From a checkpoint of a small model that answers yes/no questions on an image's attributes.
Model: encoder norm batchnorm, encoder depths [3, 6, 6], fusion encoder width 192, fusion encoder norm layernorm, fusion encoder activation silu.
Training: normuon at rate 0.0082, batches of 128.
Data: trained on photos with spoken descriptions (Open Images, Localized Narratives), 50862 training examples, 26.7 epochs.
Rows from block 3 of the image encoder of a small model that answers yes/no questions on an image's attributes, named by matrix and row number. Rows with one number belong to one channel. Each number is 200 + 30 x the weight over its row's rms, rounded and kept within 0 to 999. All counts start at 0.
After each channel's rows are labels from the 100 images, of 14976, where the channel reaches its highest value: "top examples" is what is common among them; "patch colour" is the nearest of a few named colours to the mean colour under the peak. Only what is clearly more common there than usual is listed. The data: photos with spoken descriptions (Open Images, Localized Narratives). In brackets: how many of the 100, against the usual share in percent.
# convs1: 3x3 conv, stride 2 (encoder.blocks.3.convs.1.weight, 112x112x3x3, each kernel summed), inputs 56-111
# convs2: expand pointwise conv (encoder.blocks.3.convs.2.weight, 448x112x1x1, transposed), outputs 56-111

convs1.76,283,272,199,213,217,265,188,180,153,153,160,205,118,178,156,199,165,208,182,216,216,192,177,167,235,218,236,184,208,180,177,192,177,218,240,130,210,179,197,215,251,211,204,226,146,224,226,241,175,164,217,246,150,194,208,206
convs2.76,182,219,170,218,221,180,216,198,171,178,190,203,183,297,205,229,221,179,198,229,183,272,186,220,212,209,198,216,208,185,173,242,156,198,193,178,190,240,150,177,192,194,205,239,203,232,147,179,176,204,199,246,182,177,192,209
top examples: text has "people" (52 vs 21.7); text has "sitting" (33 vs 14.8)
patch colour: brown (63 vs 30.4)

convs1.67,176,251,232,233,240,257,198,250,166,209,190,175,250,270,208,208,184,195,197,171,173,179,210,254,200,223,166,193,202,162,256,222,175,195,211,216,187,228,155,240,183,248,175,172,221,211,178,215,158,282,211,226,242,226,203,254
convs2.67,240,174,159,210,190,227,254,258,210,202,157,212,223,168,224,154,198,220,238,245,167,207,199,173,193,201,178,178,187,257,154,224,190,193,207,249,212,218,247,199,145,170,190,196,199,198,197,194,173,233,173,196,200,219,241,165
top examples: text has "woman" (25 vs 9.7)
patch colour: grey (65 vs 33)

convs1.90,272,200,188,148,237,190,175,226,207,248,237,162,211,216,228,182,201,170,199,220,228,173,165,196,232,203,239,190,169,234,228,161,201,238,231,243,274,241,166,198,232,198,235,202,190,189,156,253,223,190,130,198,195,187,246,200
convs2.90,232,231,250,246,230,154,147,196,181,105,183,228,167,188,200,208,185,198,224,189,205,198,172,206,213,213,213,169,230,212,188,228,240,191,172,190,164,174,223,160,207,180,193,200,148,236,173,194,208,173,163,207,170,159,186,262
top examples: text has "plants" (35 vs 10)
patch colour: green (25 vs 0.8)

convs1.54,202,204,177,242,236,212,262,286,184,218,188,233,216,225,170,219,166,169,175,178,142,213,211,224,162,218,211,186,214,167,210,230,228,164,166,218,249,174,199,235,188,256,206,222,220,169,210,193,218,246,167,190,240,253,215,207
convs2.54,229,197,176,233,195,218,209,254,200,208,242,189,203,155,167,148,227,186,234,228,163,155,220,201,181,250,238,220,148,218,218,181,199,153,205,208,178,211,162,212,184,251,212,180,177,175,191,209,186,257,201,193,201,237,258,197
top examples: text has "wall" (40 vs 19.8); text has "woman" (33 vs 9.7); text has "man" (31 vs 12.1); text has "two" (29 vs 11.2)
patch colour: grey (64 vs 33)

convs1.48,221,194,247,168,202,187,195,183,206,188,213,226,219,264,189,221,262,257,197,196,261,257,219,184,229,192,300,198,221,206,211,175,207,202,203,252,253,205,228,150,151,218,196,223,190,174,187,235,207,212,201,199,243,192,212,207
convs2.48,166,191,202,236,191,155,227,168,200,179,182,218,182,153,201,208,179,203,189,166,234,196,192,213,204,227,182,187,215,182,172,189,207,210,197,153,198,195,177,174,230,168,161,217,210,232,301,185,175,187,219,192,197,190,190,195
top examples: text has "plants" (27 vs 10)
patch colour: green (43 vs 0.8)

convs1.29,213,167,155,247,199,169,175,265,211,188,186,135,159,220,219,205,187,208,147,181,162,215,187,221,216,223,261,185,145,176,235,208,173,170,197,251,198,168,207,207,181,213,181,208,143,127,184,201,171,202,148,249,194,225,222,227
convs2.29,231,191,156,236,234,182,241,180,247,239,211,218,205,217,245,185,191,154,228,227,194,182,221,210,220,240,192,229,186,231,180,196,232,215,197,213,174,203,186,211,218,171,199,158,167,259,181,112,194,201,170,209,241,185,207,198
top examples: text has "grass" (30 vs 9.9); text has "plants" (30 vs 10)
patch colour: brown (61 vs 30.4)

convs1.72,193,167,225,152,167,219,124,231,245,169,158,172,146,216,164,157,201,158,174,199,197,234,217,198,219,200,242,189,209,168,196,170,222,120,193,161,174,209,209,243,182,195,188,215,208,175,187,214,114,208,233,195,200,139,199,222
convs2.72,278,151,198,266,141,237,198,180,210,203,211,219,228,186,193,196,238,220,211,192,189,205,174,260,175,234,179,177,231,160,215,229,216,262,238,151,221,227,187,180,153,211,178,168,181,184,213,180,248,186,185,215,195,220,213,219
top examples: text has "sky" (74 vs 24.6); text has "trees" (61 vs 27.1); text has "buildings" (29 vs 11.1)
patch colour: white (62 vs 7); cyan (26 vs 1.2)

convs1.47,203,176,138,216,201,194,217,170,160,185,187,214,195,187,201,183,228,254,218,223,182,171,166,232,164,187,201,205,216,184,176,169,165,228,258,182,180,189,172,204,221,223,270,173,205,195,219,275,224,193,181,211,186,178,218,237
convs2.47,229,205,167,218,182,210,209,205,152,180,243,268,204,229,188,201,206,152,143,148,166,216,188,177,181,184,235,160,280,179,184,230,235,168,167,176,205,228,173,188,219,233,196,217,206,218,218,194,163,231,141,196,217,196,233,171
top examples: text has "sky" (81 vs 24.6); text has "trees" (61 vs 27.1); text has "buildings" (34 vs 11.1)
patch colour: cyan (85 vs 1.2)

convs1.110,270,189,196,237,227,206,173,137,196,190,190,190,240,160,143,189,186,244,158,232,214,214,191,244,160,217,209,201,192,157,136,205,180,181,204,230,231,229,167,227,196,216,203,207,180,202,138,241,167,204,154,157,196,235,176,263
convs2.110,190,216,171,229,187,213,198,259,185,186,175,150,164,233,182,111,193,187,236,174,186,201,148,179,220,172,181,183,183,161,176,209,182,191,217,247,222,242,229,226,215,230,234,160,199,225,191,178,225,208,273,176,283,188,204,203
top examples: text has "trees" (56 vs 27.1); text has "sky" (53 vs 24.6); text has "plants" (30 vs 10)
patch colour: grey (60 vs 33)

convs1.23,212,265,131,177,244,214,260,204,197,170,195,166,258,172,185,175,197,201,189,264,226,204,214,200,199,188,233,209,212,183,200,208,193,175,196,237,146,254,234,201,206,220,197,257,167,222,179,186,158,240,210,184,179,209,190,191
convs2.23,224,204,176,218,178,233,210,163,258,145,135,175,178,246,230,149,182,204,204,162,205,235,188,181,183,182,228,229,198,198,199,167,161,203,174,217,170,229,150,206,170,163,169,202,190,176,198,186,221,194,178,237,197,181,215,181
top examples: text has "plants" (26 vs 10)
patch colour: grey (67 vs 33)

convs1.98,161,201,196,240,214,159,213,236,213,180,170,163,225,259,134,188,175,230,170,228,165,233,182,197,218,205,174,232,175,165,210,174,161,182,228,165,192,198,175,213,161,270,168,173,193,197,209,231,183,300,255,270,248,233,163,239
convs2.98,188,190,175,180,153,191,165,182,233,175,224,206,193,186,192,216,290,186,190,180,211,203,163,187,175,236,163,250,218,260,183,211,225,215,236,255,213,204,198,223,178,195,239,190,192,218,230,182,216,188,245,244,147,274,261,173
top examples: text has "wall" (45 vs 19.8); text has "wearing" (33 vs 12.7); text has "man" (31 vs 12.1); text has "two" (29 vs 11.2)
patch colour: grey (63 vs 33)

convs1.12,244,223,249,211,172,249,248,173,188,155,174,188,250,200,219,249,214,218,210,238,189,180,224,212,177,189,192,236,185,169,189,208,229,223,280,170,189,235,186,204,172,137,168,187,193,232,152,212,203,238,201,165,191,155,167,191
convs2.12,181,294,172,237,178,186,179,200,203,180,197,205,201,217,197,228,243,216,140,233,216,229,192,226,189,204,191,202,190,193,205,183,188,150,227,208,166,205,200,252,187,137,152,240,172,180,204,172,195,219,175,173,191,197,207,187
top examples: text has "trees" (90 vs 27.1); text has "sky" (88 vs 24.6); text has "grass" (37 vs 9.9); text has "plants" (35 vs 10)
patch colour: grey (67 vs 33)

convs1.44,245,168,201,229,228,234,182,204,211,147,184,211,161,168,216,188,181,184,172,182,169,145,184,213,192,210,214,199,216,196,170,194,218,177,198,201,180,204,183,220,194,202,215,230,192,186,231,253,183,216,101,178,216,184,208,276
convs2.44,177,160,146,224,196,240,170,211,226,184,197,155,152,176,200,196,167,208,227,185,186,252,192,255,207,218,184,202,176,207,198,199,182,190,206,160,141,145,129,142,183,208,193,160,193,188,142,216,233,206,199,256,201,259,187,179
top examples: text has "trees" (58 vs 27.1); text has "plants" (29 vs 10); text has "grass" (28 vs 9.9)
patch colour: brown (61 vs 30.4)

convs1.94,258,240,173,211,175,226,238,195,173,207,209,181,286,208,217,155,210,164,192,243,176,183,218,206,191,150,231,193,215,183,201,213,208,195,261,143,228,186,205,249,166,225,157,179,164,164,208,216,213,216,198,157,156,183,205,223
convs2.94,172,226,162,261,170,220,186,225,207,174,193,206,198,197,187,158,164,209,217,139,193,229,175,281,195,221,146,141,203,239,230,185,181,241,196,186,194,155,137,136,192,171,203,147,206,171,189,138,194,218,154,156,156,186,187,157
top examples: text has "trees" (66 vs 27.1); text has "sky" (54 vs 24.6); text has "grass" (45 vs 9.9)
patch colour: brown (69 vs 30.4)

convs1.74,161,203,192,185,172,191,180,166,207,196,196,211,170,188,270,269,175,187,210,177,143,200,181,185,206,154,195,171,200,196,182,168,158,186,176,176,171,218,194,203,157,184,207,187,202,147,170,170,180,151,136,161,200,182,213,177
convs2.74,177,200,167,209,238,120,261,184,227,180,192,218,187,205,179,195,185,178,239,241,198,193,249,202,145,205,266,214,150,204,211,219,177,195,193,201,184,193,209,246,219,202,164,147,175,227,215,217,180,237,187,253,225,218,188,169
top examples: text has "wall" (44 vs 19.8); text has "table" (30 vs 12.7)
patch colour: brown (89 vs 30.4)

convs1.83,235,172,195,211,214,186,236,281,186,240,158,189,202,252,172,221,191,208,220,181,191,205,222,178,197,210,207,206,200,160,263,238,196,208,189,248,170,216,199,243,215,253,238,237,165,183,219,173,187,220,191,206,258,223,171,205
convs2.83,204,154,194,239,179,231,181,214,287,174,174,225,178,185,184,177,248,218,314,300,201,180,245,186,239,257,204,187,223,204,157,174,194,198,173,254,208,189,229,250,182,183,134,157,232,259,201,128,235,125,156,221,172,165,280,213
top examples: text has "standing" (51 vs 23.1); text has "wearing" (31 vs 12.7)
patch colour: grey (65 vs 33)