Rows from block 3 of the image encoder of a small model that answers yes/no questions on an image's attributes, named by matrix and row number. Rows with one number belong to one channel. Each number is 500 + 25 x the weight over its row's rms, rounded and kept within 0 to 999. All counts start at 0. Numbers have three digits each.
After each channel's rows are labels from the 100 images, of 14976, where the channel reaches its highest value: "top examples" is what is common among them. Only what is clearly more common there than usual is listed. The data: photos with spoken descriptions (Open Images, Localized Narratives). In brackets: how many of the 100, against the usual share in percent.
# convs1: 3x3 conv, stride 2 (encoder.blocks.3.convs.1.weight, 112x112x3x3, each kernel summed), inputs 0-55
# convs2: expand pointwise conv (encoder.blocks.3.convs.2.weight, 448x112x1x1, transposed), outputs 0-55

convs1.70:521481511520480548480516465476521490501464518506476476506460497471518508533522518454475520476564485492491465493482506485491508505482517503480504527553505509501468460529
convs2.70:531512526524520529491503499513496510509485494495463493504515508454504479511515511488488510483470517483476566517492522519515436508486451479510516502495519543498516520538
top examples: text has "color" (31 vs 13.2)

convs1.83:481487529514500450487487478487481484501505499533488497508494472509518480481541490522534515519509475565575512484504453480499561505484520528498483449485528497461482511505
convs2.83:486538544503480501547526526491526525477477460504484524531487504490511514493467500453487496482524469466490511492528468524477469482522488503488523482480502500488490478450
top examples: text has "standing" (51 vs 23.1); text has "wearing" (31 vs 12.7)

convs1.106:512494494434516503490519489504489483491527479566470493514549511445523503480520495486469477469515477483557509505524534466509505519490472492493479513492527484507484442469
convs2.106:479501458450487491438528478532501502466471514496501507487468477493487550515500508536461503504491502511496492524496539556478470470501493530506497504506507487525468533527
top examples: text has "wall" (45 vs 19.8); text has "man" (30 vs 12.1); text has "woman" (26 vs 9.7)

convs1.107:486516536534475531545497495522501506554520503548498510483499546527499483543479487524482491430552515466500477506496501482476532523512495496525504509469550517461505485512
convs2.107:512455523484501481523497499570533536487484487502527493544553507535525438542518542491456505491466516473482503473521487497502498491538499501491476509466476511458476487511
top examples: text has "trees" (56 vs 27.1); text has "plants" (36 vs 10); text has "grass" (30 vs 9.9)

convs1.26:503486487480448499498457475482478481488494489495493511491497505513487504508520533461526511489474497566461469514493454458463490483496542528544484495473523481514539522514
convs2.26:509475501508488515506522522489488540519477495487547471516505477516547486471507493513472484493496539506474482560512476502501478492492476488507527508503478505497500473517
top examples: text has "trees" (55 vs 27.1); text has "plants" (29 vs 10)

convs1.54:454502512504479519501494512499492504508504454553518505518488455534497465493516485483487479517545499525552485474507564511474499498509494508511462484457481478487499464469
convs2.54:523478534479506482474574494514535504511524524532514526484521530512490462520509513477474492498456513476482521516498462487496481469483492497467444485539479485533544512493
top examples: text has "wall" (40 vs 19.8); text has "woman" (33 vs 9.7); text has "man" (31 vs 12.1); text has "two" (29 vs 11.2)

convs1.95:498495472448509474484516577479493482519479474448505547460495524527495481494481545496539522484486520480458522480491460523484491476493532518523498470484479503540493488509
convs2.95:528516487517526540515496477505504496489474511480501497494500498487509502484529512465570470492501510490478494518528479529547462491525507544499518504509502519527492443500
top examples: text has "plants" (26 vs 10)

convs1.110:500488475453502466547491525511458508545486475497508517468497496512524475504501512493493508539479538492457507510467523480497516479467469532528487491485507508521501528547
convs2.110:473504528492531514501540488489547489553464508502486493462512491516512534513531486509506465520487449458456485535485517488512516497521504505493474524470456497514449482517
top examples: text has "trees" (56 vs 27.1); text has "sky" (53 vs 24.6); text has "plants" (30 vs 10)

convs1.40:513460483494453450480502505469496525491483467467471472478490478512469503508489522544486496564478489506513496492491556476497530510504469530445467455502478528487480541499
convs2.40:506514507507460455475485497505506514481551468517483561509511510518531523497512523493477534543510518514488509484530537483490474526499526479493524472506537503481540511475
top examples: text has "table" (31 vs 12.7)

convs1.104:493514476506501563468511508466522479487481492554517496454479491471550476502524529461487488497490535461552509505510524501449493505497513511490476511490492495520503493496
convs2.104:473491517527518490525487487495537482453488495581486489494489473464539464537494499499466492474532536467503484483493510481475508481502507555477489504484473492470507473512
top examples: text has "holding" (41 vs 16.3); text has "man" (30 vs 12.1)

convs1.27:489534498496449513492470508519453512480497515550502488496519472505456511540489466515522493464536519459530521532522554492513499474489497501522486506516497479508494465441
convs2.27:482494489496539497534526528488508453501495545516534509509485513479500472573498465499488517575469480526544477491529527515482491485535489472518482488519475516464524507535
top examples: text has "wearing" (37 vs 12.7); text has "woman" (33 vs 9.7)

convs1.72:484493497517480440476489523504462497501493524493507497456506477463483517502470461499497483528532539487468482521458482472496482480502470534482497525483481515526470497486
convs2.72:470484542458512453475460520529520481509467557524509511523468499528463516508537546490485553547507499491494519496532496490528467505497501484479490482481508474473515488447
top examples: text has "sky" (74 vs 24.6); text has "trees" (61 vs 27.1); text has "buildings" (29 vs 11.1)

convs1.67:489509502500511453455470487528517502500468505520492468491520513510494470486514508510533478515492502499564488504505535493526473459503477539498503533469485496480508523467
convs2.67:480455532502510510514571522474506503554480494559468509488486462492445510514460476462479506511495507492476499503500485520453477534492472452515486487511475501468455477470
top examples: text has "woman" (25 vs 9.7)

convs1.29:453505489489470497526502529526476503478492502497478515479519463493492480531566501472518500537499477557504517534464516458504484489490510481495486485532506482502486468485
convs2.29:529500540504469529470520513482522529511454479488513543494495460538478493467518513473509461464474478491491515513522488512570485532466485547546516489479508477497492472488
top examples: text has "grass" (30 vs 9.9); text has "plants" (30 vs 10)

convs1.12:501458494533458479524489480498511509527506532466490514462477520490494430489446529442515483491490498477507480506475505490509494475527506485475484511448486508505494528476
convs2.12:531438450497556473478492438518502435463463469515477492500508502524557481474434494485513518491508501508456496469468536498502505484514475530502509478536475511523496510502
top examples: text has "trees" (90 vs 27.1); text has "sky" (88 vs 24.6); text has "grass" (37 vs 9.9); text has "plants" (35 vs 10)

convs1.6:474490514516496544488495537512497461507529518516489478514492484489528463500518470494514477500453497546534509506541500533505482523458499507479482541485517512505495531493
convs2.6:470502506503524509525482495475521482501504495563530488445537495536477520496502483483519507505506496540473505498467476493483493505518455489462497515492538510467512483482
top examples: text has "people" (44 vs 21.7)

convs1.13:550517507519514502518494503478517509525478478524529480504469513484527503477473505502472497520516557485498506501521588508514534495503490518527484530467477528514441489516
convs2.13:475483467489489471477449475457491482497453502507477487490510518491477505471530522525508502454486459441461521509528582541498474463506521525521474514538507509486486461504
top examples: text has "standing" (49 vs 23.1); text has "people" (44 vs 21.7)

convs1.98:465470499495493493481511529509498511490508458544515514491476487522504508507493503517533501483540485486529522498497524496457506497495511530513504475483455489514536505473
convs2.98:484497471460492535493579468518522489521562532517530533479507518490502474454471490474520475488477493514488510503509509504491469520482467493510505499482494489543479503509
top examples: text has "wall" (45 vs 19.8); text has "wearing" (33 vs 12.7); text has "man" (31 vs 12.1); text has "two" (29 vs 11.2)

convs1.47:509547479534501501485504468501539504465454524466541482526503555509538542516475507449513514483503497483468487534502483466490525452553532474496510525470489467519511488499
convs2.47:518548530488488515560486486564511505513458488512482505490493478522495494510509504478513454494489499510518479492539503491467513487484495527477479475442518506459464487504
top examples: text has "sky" (81 vs 24.6); text has "trees" (61 vs 27.1); text has "buildings" (34 vs 11.1)

convs1.28:521465514509490526571508508506513504500501559499470531506477536501487514529508469507488568526495532497517527538507484480501530501525501485497477520494521493537489485537
convs2.28:471481498530546472522552479499471491454497510520526504468467477496494493556505504473465477503473493524480513494473453500496452515493484473494476481487554494480519500510
top examples: text has "color" (31 vs 13.2)

convs1.74:467469476448512471471472460515484474476478510486494456486486474501527485450458467535490484507488475475487476496454503494459526499471470500469477486507495460472448495494
convs2.74:496484486502503463444506516482520532503503513535477544579518508536459512517473466493482473498462486456495488485485488484465504529524478513483565486501512496490484486514
top examples: text has "wall" (44 vs 19.8); text has "table" (30 vs 12.7)

convs1.76:485468501517463491490512511492473508514485529497486474464471503482517496475525503488510507553485504508482461493508476473506480494516473535503490505496519471497508553469
convs2.76:506521527504476489518480502513514480492482477499515452509520509529535504477489495468501502529511482529517497529458478455519510496463501508485494487517513463484477482514
top examples: text has "people" (52 vs 21.7); text has "sitting" (33 vs 14.8)

convs1.44:446546457446497506496480514531497517511504501456481545488547480490507505499495517532491505523476468490463538499484492459489494464479508457534548474477460468492483491497
convs2.44:518493497507491537502467490538517516540554485472508488478527492490499505508459550467507479519503468473521492539468518460514482498508486539491489512497496530499467485519
top examples: text has "trees" (58 vs 27.1); text has "plants" (29 vs 10); text has "grass" (28 vs 9.9)

convs1.15:518484523525511488486507497532522485524508503467584459526510476491503492495486488523477473498545553492462534548486479483510470516521462519482498536503479524548454529495
convs2.15:508484499544486487483458480497466492476495493523492434487470487505524516538511491478488517504493437451492510483571507538513528512536472485514486530489534524479511503531
top examples: text has "sky" (52 vs 24.6)

convs1.1:489510502480533467487499514506515492513454475523519487513522465500508533517495509475495505517504484479516494515500558489514500478545478509483487519519512513495463493476
convs2.1:556464504508481535499526538510500452491506499500475504470478556474511541504463495479483518487538499525525508494526496470523495522499493489493505495471523518500518553499
top examples: text has "ground" (31 vs 7.5); text has "grass" (31 vs 9.9)

convs1.94:464479514531481482508511522504495487541503524521463520475513483523439533500433491467503480516531496538504464471481512497551486463487486488510476532507491518495528517502
convs2.94:497469504522498495499514502492514516487515495491483485497522488535519503496485503475491506501486523506525500521486494487473511497517483514535449471494512536463488524508
top examples: text has "trees" (66 vs 27.1); text has "sky" (54 vs 24.6); text has "grass" (45 vs 9.9)

convs1.89:488491466520487458506536528503521499509504509521505464481467501498500499496515503514483508533538507527522523495457572489502493482486493533484452496553496498506499489508
convs2.89:490561492490504519497508503492483478531482469502495528517485547518496513562505502538505503493531507485548544487499548485479466544515508456527480539466560498439526501512
top examples: text has "holding" (38 vs 16.3)

convs1.19:472488464454505505502481482496497515510502545481481501509500537533466491496535521527520493488525493520477502483516488550498493477511494505489496480514469472488519463503
convs2.19:518509486466512505485489479498499550516507501490506507489520530539513534443519477472525511485494506504536517552525499467512491517522496505467483476532502496517517487484
top examples: text has "plants" (31 vs 10); text has "grass" (29 vs 9.9)