config.yaml
train_examples: 50862
crop_scale_min: 0.7
encoder_depths: [3, 6, 6]
encoder_avg_pool_shortcut: false
fusion_encoder_norm_position: "post"
fusion_encoder_head_dim: 32
fusion_encoder_fused_qkv: false
fusion_encoder_inner_norm: false
init: "trunc_normal_002"
muon_scale: "spectral"
grad_clip: 0.5
batch_size: 128
epochs: 26.7
adamw_weight_decay_other_params: 0
Rows from block 3 of the image encoder of a small model that answers yes/no questions on an image's attributes, named by matrix and row number. Rows with one number belong to one channel. Each number is 128 + 24 x the weight over its row's rms, rounded and kept within 0 to 255. All counts start at 0. After the name is the row's rms in percent of the matrix's.
After each channel's rows are labels from the 100 images, of 14976, where the channel reaches its highest value: "strongest on" is what is common among them. Only what is clearly more common there than usual is listed. The data: photos with spoken descriptions (Open Images, Localized Narratives). In brackets: how many of the 100, against the usual share in percent.
# convs1: 3x3 conv, stride 2 (encoder.blocks.3.convs.1.weight, 112x112x3x3, each kernel summed), inputs 56-111
# convs2: expand pointwise conv (encoder.blocks.3.convs.2.weight, 448x112x1x1, transposed), outputs 56-111

convs1.6 092 [159 161 118 155 145 146 107 176 103 188 154 169 128 108 115 142 107 164 148 164 107  86 159 129 148 119 111 155 127 110 152 189  97 137 162 104 123 102 112 114 137 128 103 153 143 111 103 139 142 161 141  83  97 131 161 138]
convs2.6 105 [137 130 122 107 134 105 160 119 154 137 163 170  97 111 150 127 100 103 128 179 128 135 181 112 114 149 148 142 127 131 153 118 140 128 121 161 156 152 133 149 122 144 161 112 121 126 142 107 115 164 102 112 134 111 139 142]
strongest on: text has "people" (44 vs 21.7)

convs1.106 110 [100 122 140 165 111 103 105 180 113  91 134 131 110 185 131 121 148 132 135 108 105 121 126 121 135 149  89 119 128 115 140 147 134 113 121 178 119 123 142 183  96 140 126 122 168 137 159  89 117 150 116 142 156 133 149 106]
convs2.106 091 [125 117 128 124  84 153 129 135 107 158 161 129 130 104 142 145 157 144 173 175 105 126 132 125 144 109 174 136 147 103 116 131 166 165 119 176 112 148  97  67 168 133  99 164 125 152 163 124  96 136 150 124 164 159 115 125]
strongest on: text has "wall" (45 vs 19.8); text has "man" (30 vs 12.1); text has "woman" (26 vs 9.7)

convs1.79 084 [110  85 128 113 179 131 162 136 150 156 153 117 139 144 102 141 145  63 122 113 128 138  99 140 113 111 169 140 122 107 129 107 172 155  77 141 125 127 160  98 137 135 143 161 126 136 138 143 154 116 126 147 126 119 178 155]
convs2.79 095 [ 84 140 137 152 139 116 146 115 106 148 142 149  91 129 100 142 103 150 169 111  81 109 160 125 141 106 140 124 130 119 129 102  70 122 118 129  99 142  95 141  62 120  97 135 101 127  83 152 103 163 112 126 162 127 101 160]
strongest on: text has "plants" (35 vs 10)

convs1.32 090 [217 127 127 129 143 147 154 104 113 106 156 141 114 153 123 138 150 132 119 139 117 132  95 136 121 166 112 140 135 120 130  72 131 147 164 115 130 110 133  97 131 133  81 152 128 118 121 166 121 103 136 116 115 124  76 174]
convs2.32 092 [137 157 128 123 118 110 150 119 148 111 126 155 113 160 150 157 116 136 127  98 134 124 137 113 133 166 152 108 108 162 128 112 150 154 124 136 118  82 176 148 116 129 120 122 119 149 139 117 106 147 146 126 183 133 120 143]
strongest on: text has "plants" (33 vs 10)

convs1.104 086 [ 95 143 195 148 125 153  94 129 151 142 171 133 117 175 129 111 134 119 163 126 119 134 126 104 130 181 108 104 120 110 132 109 141 151 113 114 190 126 152 123 118 115 175 127 141 144 121 119 131 124 150 145 126 100 173  77]
convs2.104 106 [128 103 119 126 151 122 143 161 123 144 175 129 144  83 129 121 176 106 165 101 119 107 127 131 117  91 126  88 161 144 127 112 119 115 130 131 128 135 153 146 137 122 165 144 170 144 160 175 127 114 119 103 122 168 124 129]
strongest on: text has "holding" (41 vs 16.3); text has "man" (30 vs 12.1)

convs1.89 098 [104 142 147 106 168 131 102 177 129 126 155 119  92 145 126 104 111 102 135 121 125 139 114  98 176 115 121 127 121 156 158 118 134 131 121 115 130 155 156  95 162 108 163 225 127 101 115  98  75 112 127 124 108 114 156 118]
convs2.89 098 [105 118 164 145 120 134 109 155 147 148 151 121 112  97 115 109 101 101 125  76 113 121 129 113 108 128  88  98 107 198  96  74 122 120 121  98 143 136 124 106 111  98 108 116  71 151 140 142 113 168  86 115 124 138 122 137]
strongest on: text has "holding" (38 vs 16.3)

convs1.70 097 [180 143 161 104  93 124 105 143 147 127 115 116 108 155  84 111 133 182 119  97 137 138 127 121 168 157 151 110 123 130 129 119 153 111 120 188 133 104 113 125 128 105 150 131  85 126 128 160 138 144 179 132 141 169  93 103]
convs2.70 103 [134 114  78 147 115 107 156 144 116 133 113 157 144 126 193 105 127 104 162 114 160 129 127 131  96 129 120 122 141 161 149 176 152 140 140 108 129 122 137 150 150 123 138 125 120 142  83 145 118 116 126  94 142 110 143 127]
strongest on: text has "color" (31 vs 13.2)

convs1.26 091 [137 180 127  93 129 161 114 102 153 126 145 109 126  94 133  89 147 121 129 164  98 119 117 133  98 132 139 118  93 110  99 118 137 119 140 131 127 168 145 115 105 136 129 149 102 141 116 190 130  73  89  95 137 160 130 167]
convs2.26 098 [148 173 157 145  73 187 134 105 171 103 130 142  98 120 161 112 118 112  68 129 105 132 109  89 152 160 116 141 170 151 131 118 144 101 114 128 136 156 155 125 143 147 110 161 132 137 187  97 128  94 153 122 164 140 113 155]
strongest on: text has "trees" (55 vs 27.1); text has "plants" (29 vs 10)

convs1.27 113 [117 125 115 117  76 140  97 120 111  85 120 111 105 148 114 130 105 107 127  98 126 151 120 123 127 111 114 140 139  87 167 128 140  92 123 152  86 148 162 142  94 168 120 181 153  97 133 122  76 148 133 101 115 121 115 143]
convs2.27 098 [117  91 174 116 138 155 116 155 150 151 137  94 143 150 145 144 146 120 132 112 146 135 111 148 141 156 165 149 124 181 121  95 117 116 140 138 140 112 143 113 134 160 154  96 137 133 117 139 121 165 132 161 120 162 124 111]
strongest on: text has "wearing" (37 vs 12.7); text has "woman" (33 vs 9.7)

convs1.107 104 [199 126  99 106 108 125 111 127  85 106 124 108 134 150 139 136 120 122 160 154 124 142 136 167 108 125 123 129 119 145 104 129 139 147 169 112 120 125  96 175 123 125 121 128 127  99 100 152 123 171 112  76 104 142 108 125]
convs2.107 098 [171 131 129 180  96 136 122  92  80 110 122 100 116 116 115 114 119 134 129 131 161 151 115 132 123 111 135 137 109 154 120 128  96  87  94 108 193 125 151 136 142 110 100 142 103 128 125 113  82 117 145 120 123 159 121 100]
strongest on: text has "trees" (56 vs 27.1); text has "plants" (36 vs 10); text has "grass" (30 vs 9.9)

convs1.15 100 [148 156 128 110 121 126 121 136 131 111 165 124 112 132 120 141 119 135 118 130 143 137 156 119 118 144  85 121 105 135 106  86 116 107 126 115 123  90 144 171  98 145 184 130 126 130 140 117 141 134 197 159 111 113 109 163]
convs2.15 095 [128 111 132 108 147 215 121 132  85 136 123 105 124 137 117 138  84 135 137 142  96 125  93 114 123 110  86 133 125 144 150 125 140 144 135 112 153 126 116 126  78 116  85 111 107 161 172 104  86 154 104 145 143 125  86 170]
strongest on: text has "sky" (52 vs 24.6)

convs1.68 101 [130 146  86 123 167 134 125 139  99 127 151 165  77 119 155 107 103 129 100 149 162 117 100 118 136 143 106 147  99 107 139 201  94 130 119  93 116 133 167 126 139 144 179 143 172 161 120 108  87  78 129 100  88  92 139 167]
convs2.68 099 [103  91 115 135 124 100 137 131 105 118 111 127 152 100 130 124 135 144 117 128 158 122 127 110 118 119  94 140 126  95 109 134 115 114 113 145 130 143 134 111 106 119 129 138 101 151 176 156 139 158 150 170 145 142  90 111]
strongest on: text has "people" (48 vs 21.7)

convs1.28 106 [184 166 140  85 104 144 144 147 164 170 108  92  99 118  90 135 128 112 129 143 125 121 141 105 105 113 132 155 142 118 152 103 120 115 180  83 131 121 113 134 142 120 148 100 150 126 105 141 152 162 150 116 154 177 116 107]
convs2.28 092 [112 156  83 132 139 132 114 130 124 137 124 153  98 107 103 100  97 113 120 132 103 117 107 130 142 112 109  84 151 123 117 155 114 154 142 114 122 154 177 106 133 126 125 138  68 102 138 160  89 116 114 107 121 100  79 160]
strongest on: text has "color" (31 vs 13.2)

convs1.13 099 [161 160 176 170 147 135 158 151 138 142 143 127 142 143 117  90 154 139 112 140 155 138 123  91 150 182 134 127 153 120 149  79 163 159 112 132 152 136 139 124 145 164 130 168 134 108 121 134 116 135 161 161 152 157 145 114]
convs2.13 096 [144 117 123  82  97 158 110 134 158 104 138 129  81 105 116 122 123  79 107 101  86  85 113 128 120 104 172  90 149 126 134 114 122 135 113 165 128 108 119 142 103 119 157 117 105 156 161 139 102 134 171  86 123 142 148 146]
strongest on: text has "standing" (49 vs 23.1); text has "people" (44 vs 21.7)

convs1.40 087 [126 149 116 109 164 154  98 149 113 105 136 126 130 145 189 125 127 137 155 120 135  83 101 140 137 132 123 135 116 142 103 136  92 120  93 117 144 120 146 116 109 127 118 196 112 106 150 119 106 118 129 102 122 121  88  90]
convs2.40 098 [117 120 170 148 113 145 135 139 109 115 112 139 137 112 136 141 188 128 141 123 122 132  65 121 137 118 103 144 150  99  89 153 108 113 119 116 102 119 146 115 140 122 137 160 128 127 154 128 148 124 134 139 131 152 131 164]
strongest on: text has "table" (31 vs 12.7)

convs1.1 117 [105  80 108 102  70 116 104 161 129 136 140 120 117 154 111  87 190  71 132 117 110 115 135  86 191 113 168 112 153 113 147 109 125 140 138 143 111 146 123 166 114 127 137 134  89 109 132 104 128 133  97  85 132  68 149  90]
convs2.1 100 [130  88 140 185  95  85 146 132 147 133 118 139 122 103 108 127 159 129 114 151 120 122 117 153 124 112  88 118 126 130 154  99 125  99 139 136  91 113 122 119 154 134 122  87 105 106 123 114  99 111 149 106 109 144 171 127]
strongest on: text has "ground" (31 vs 7.5); text has "grass" (31 vs 9.9)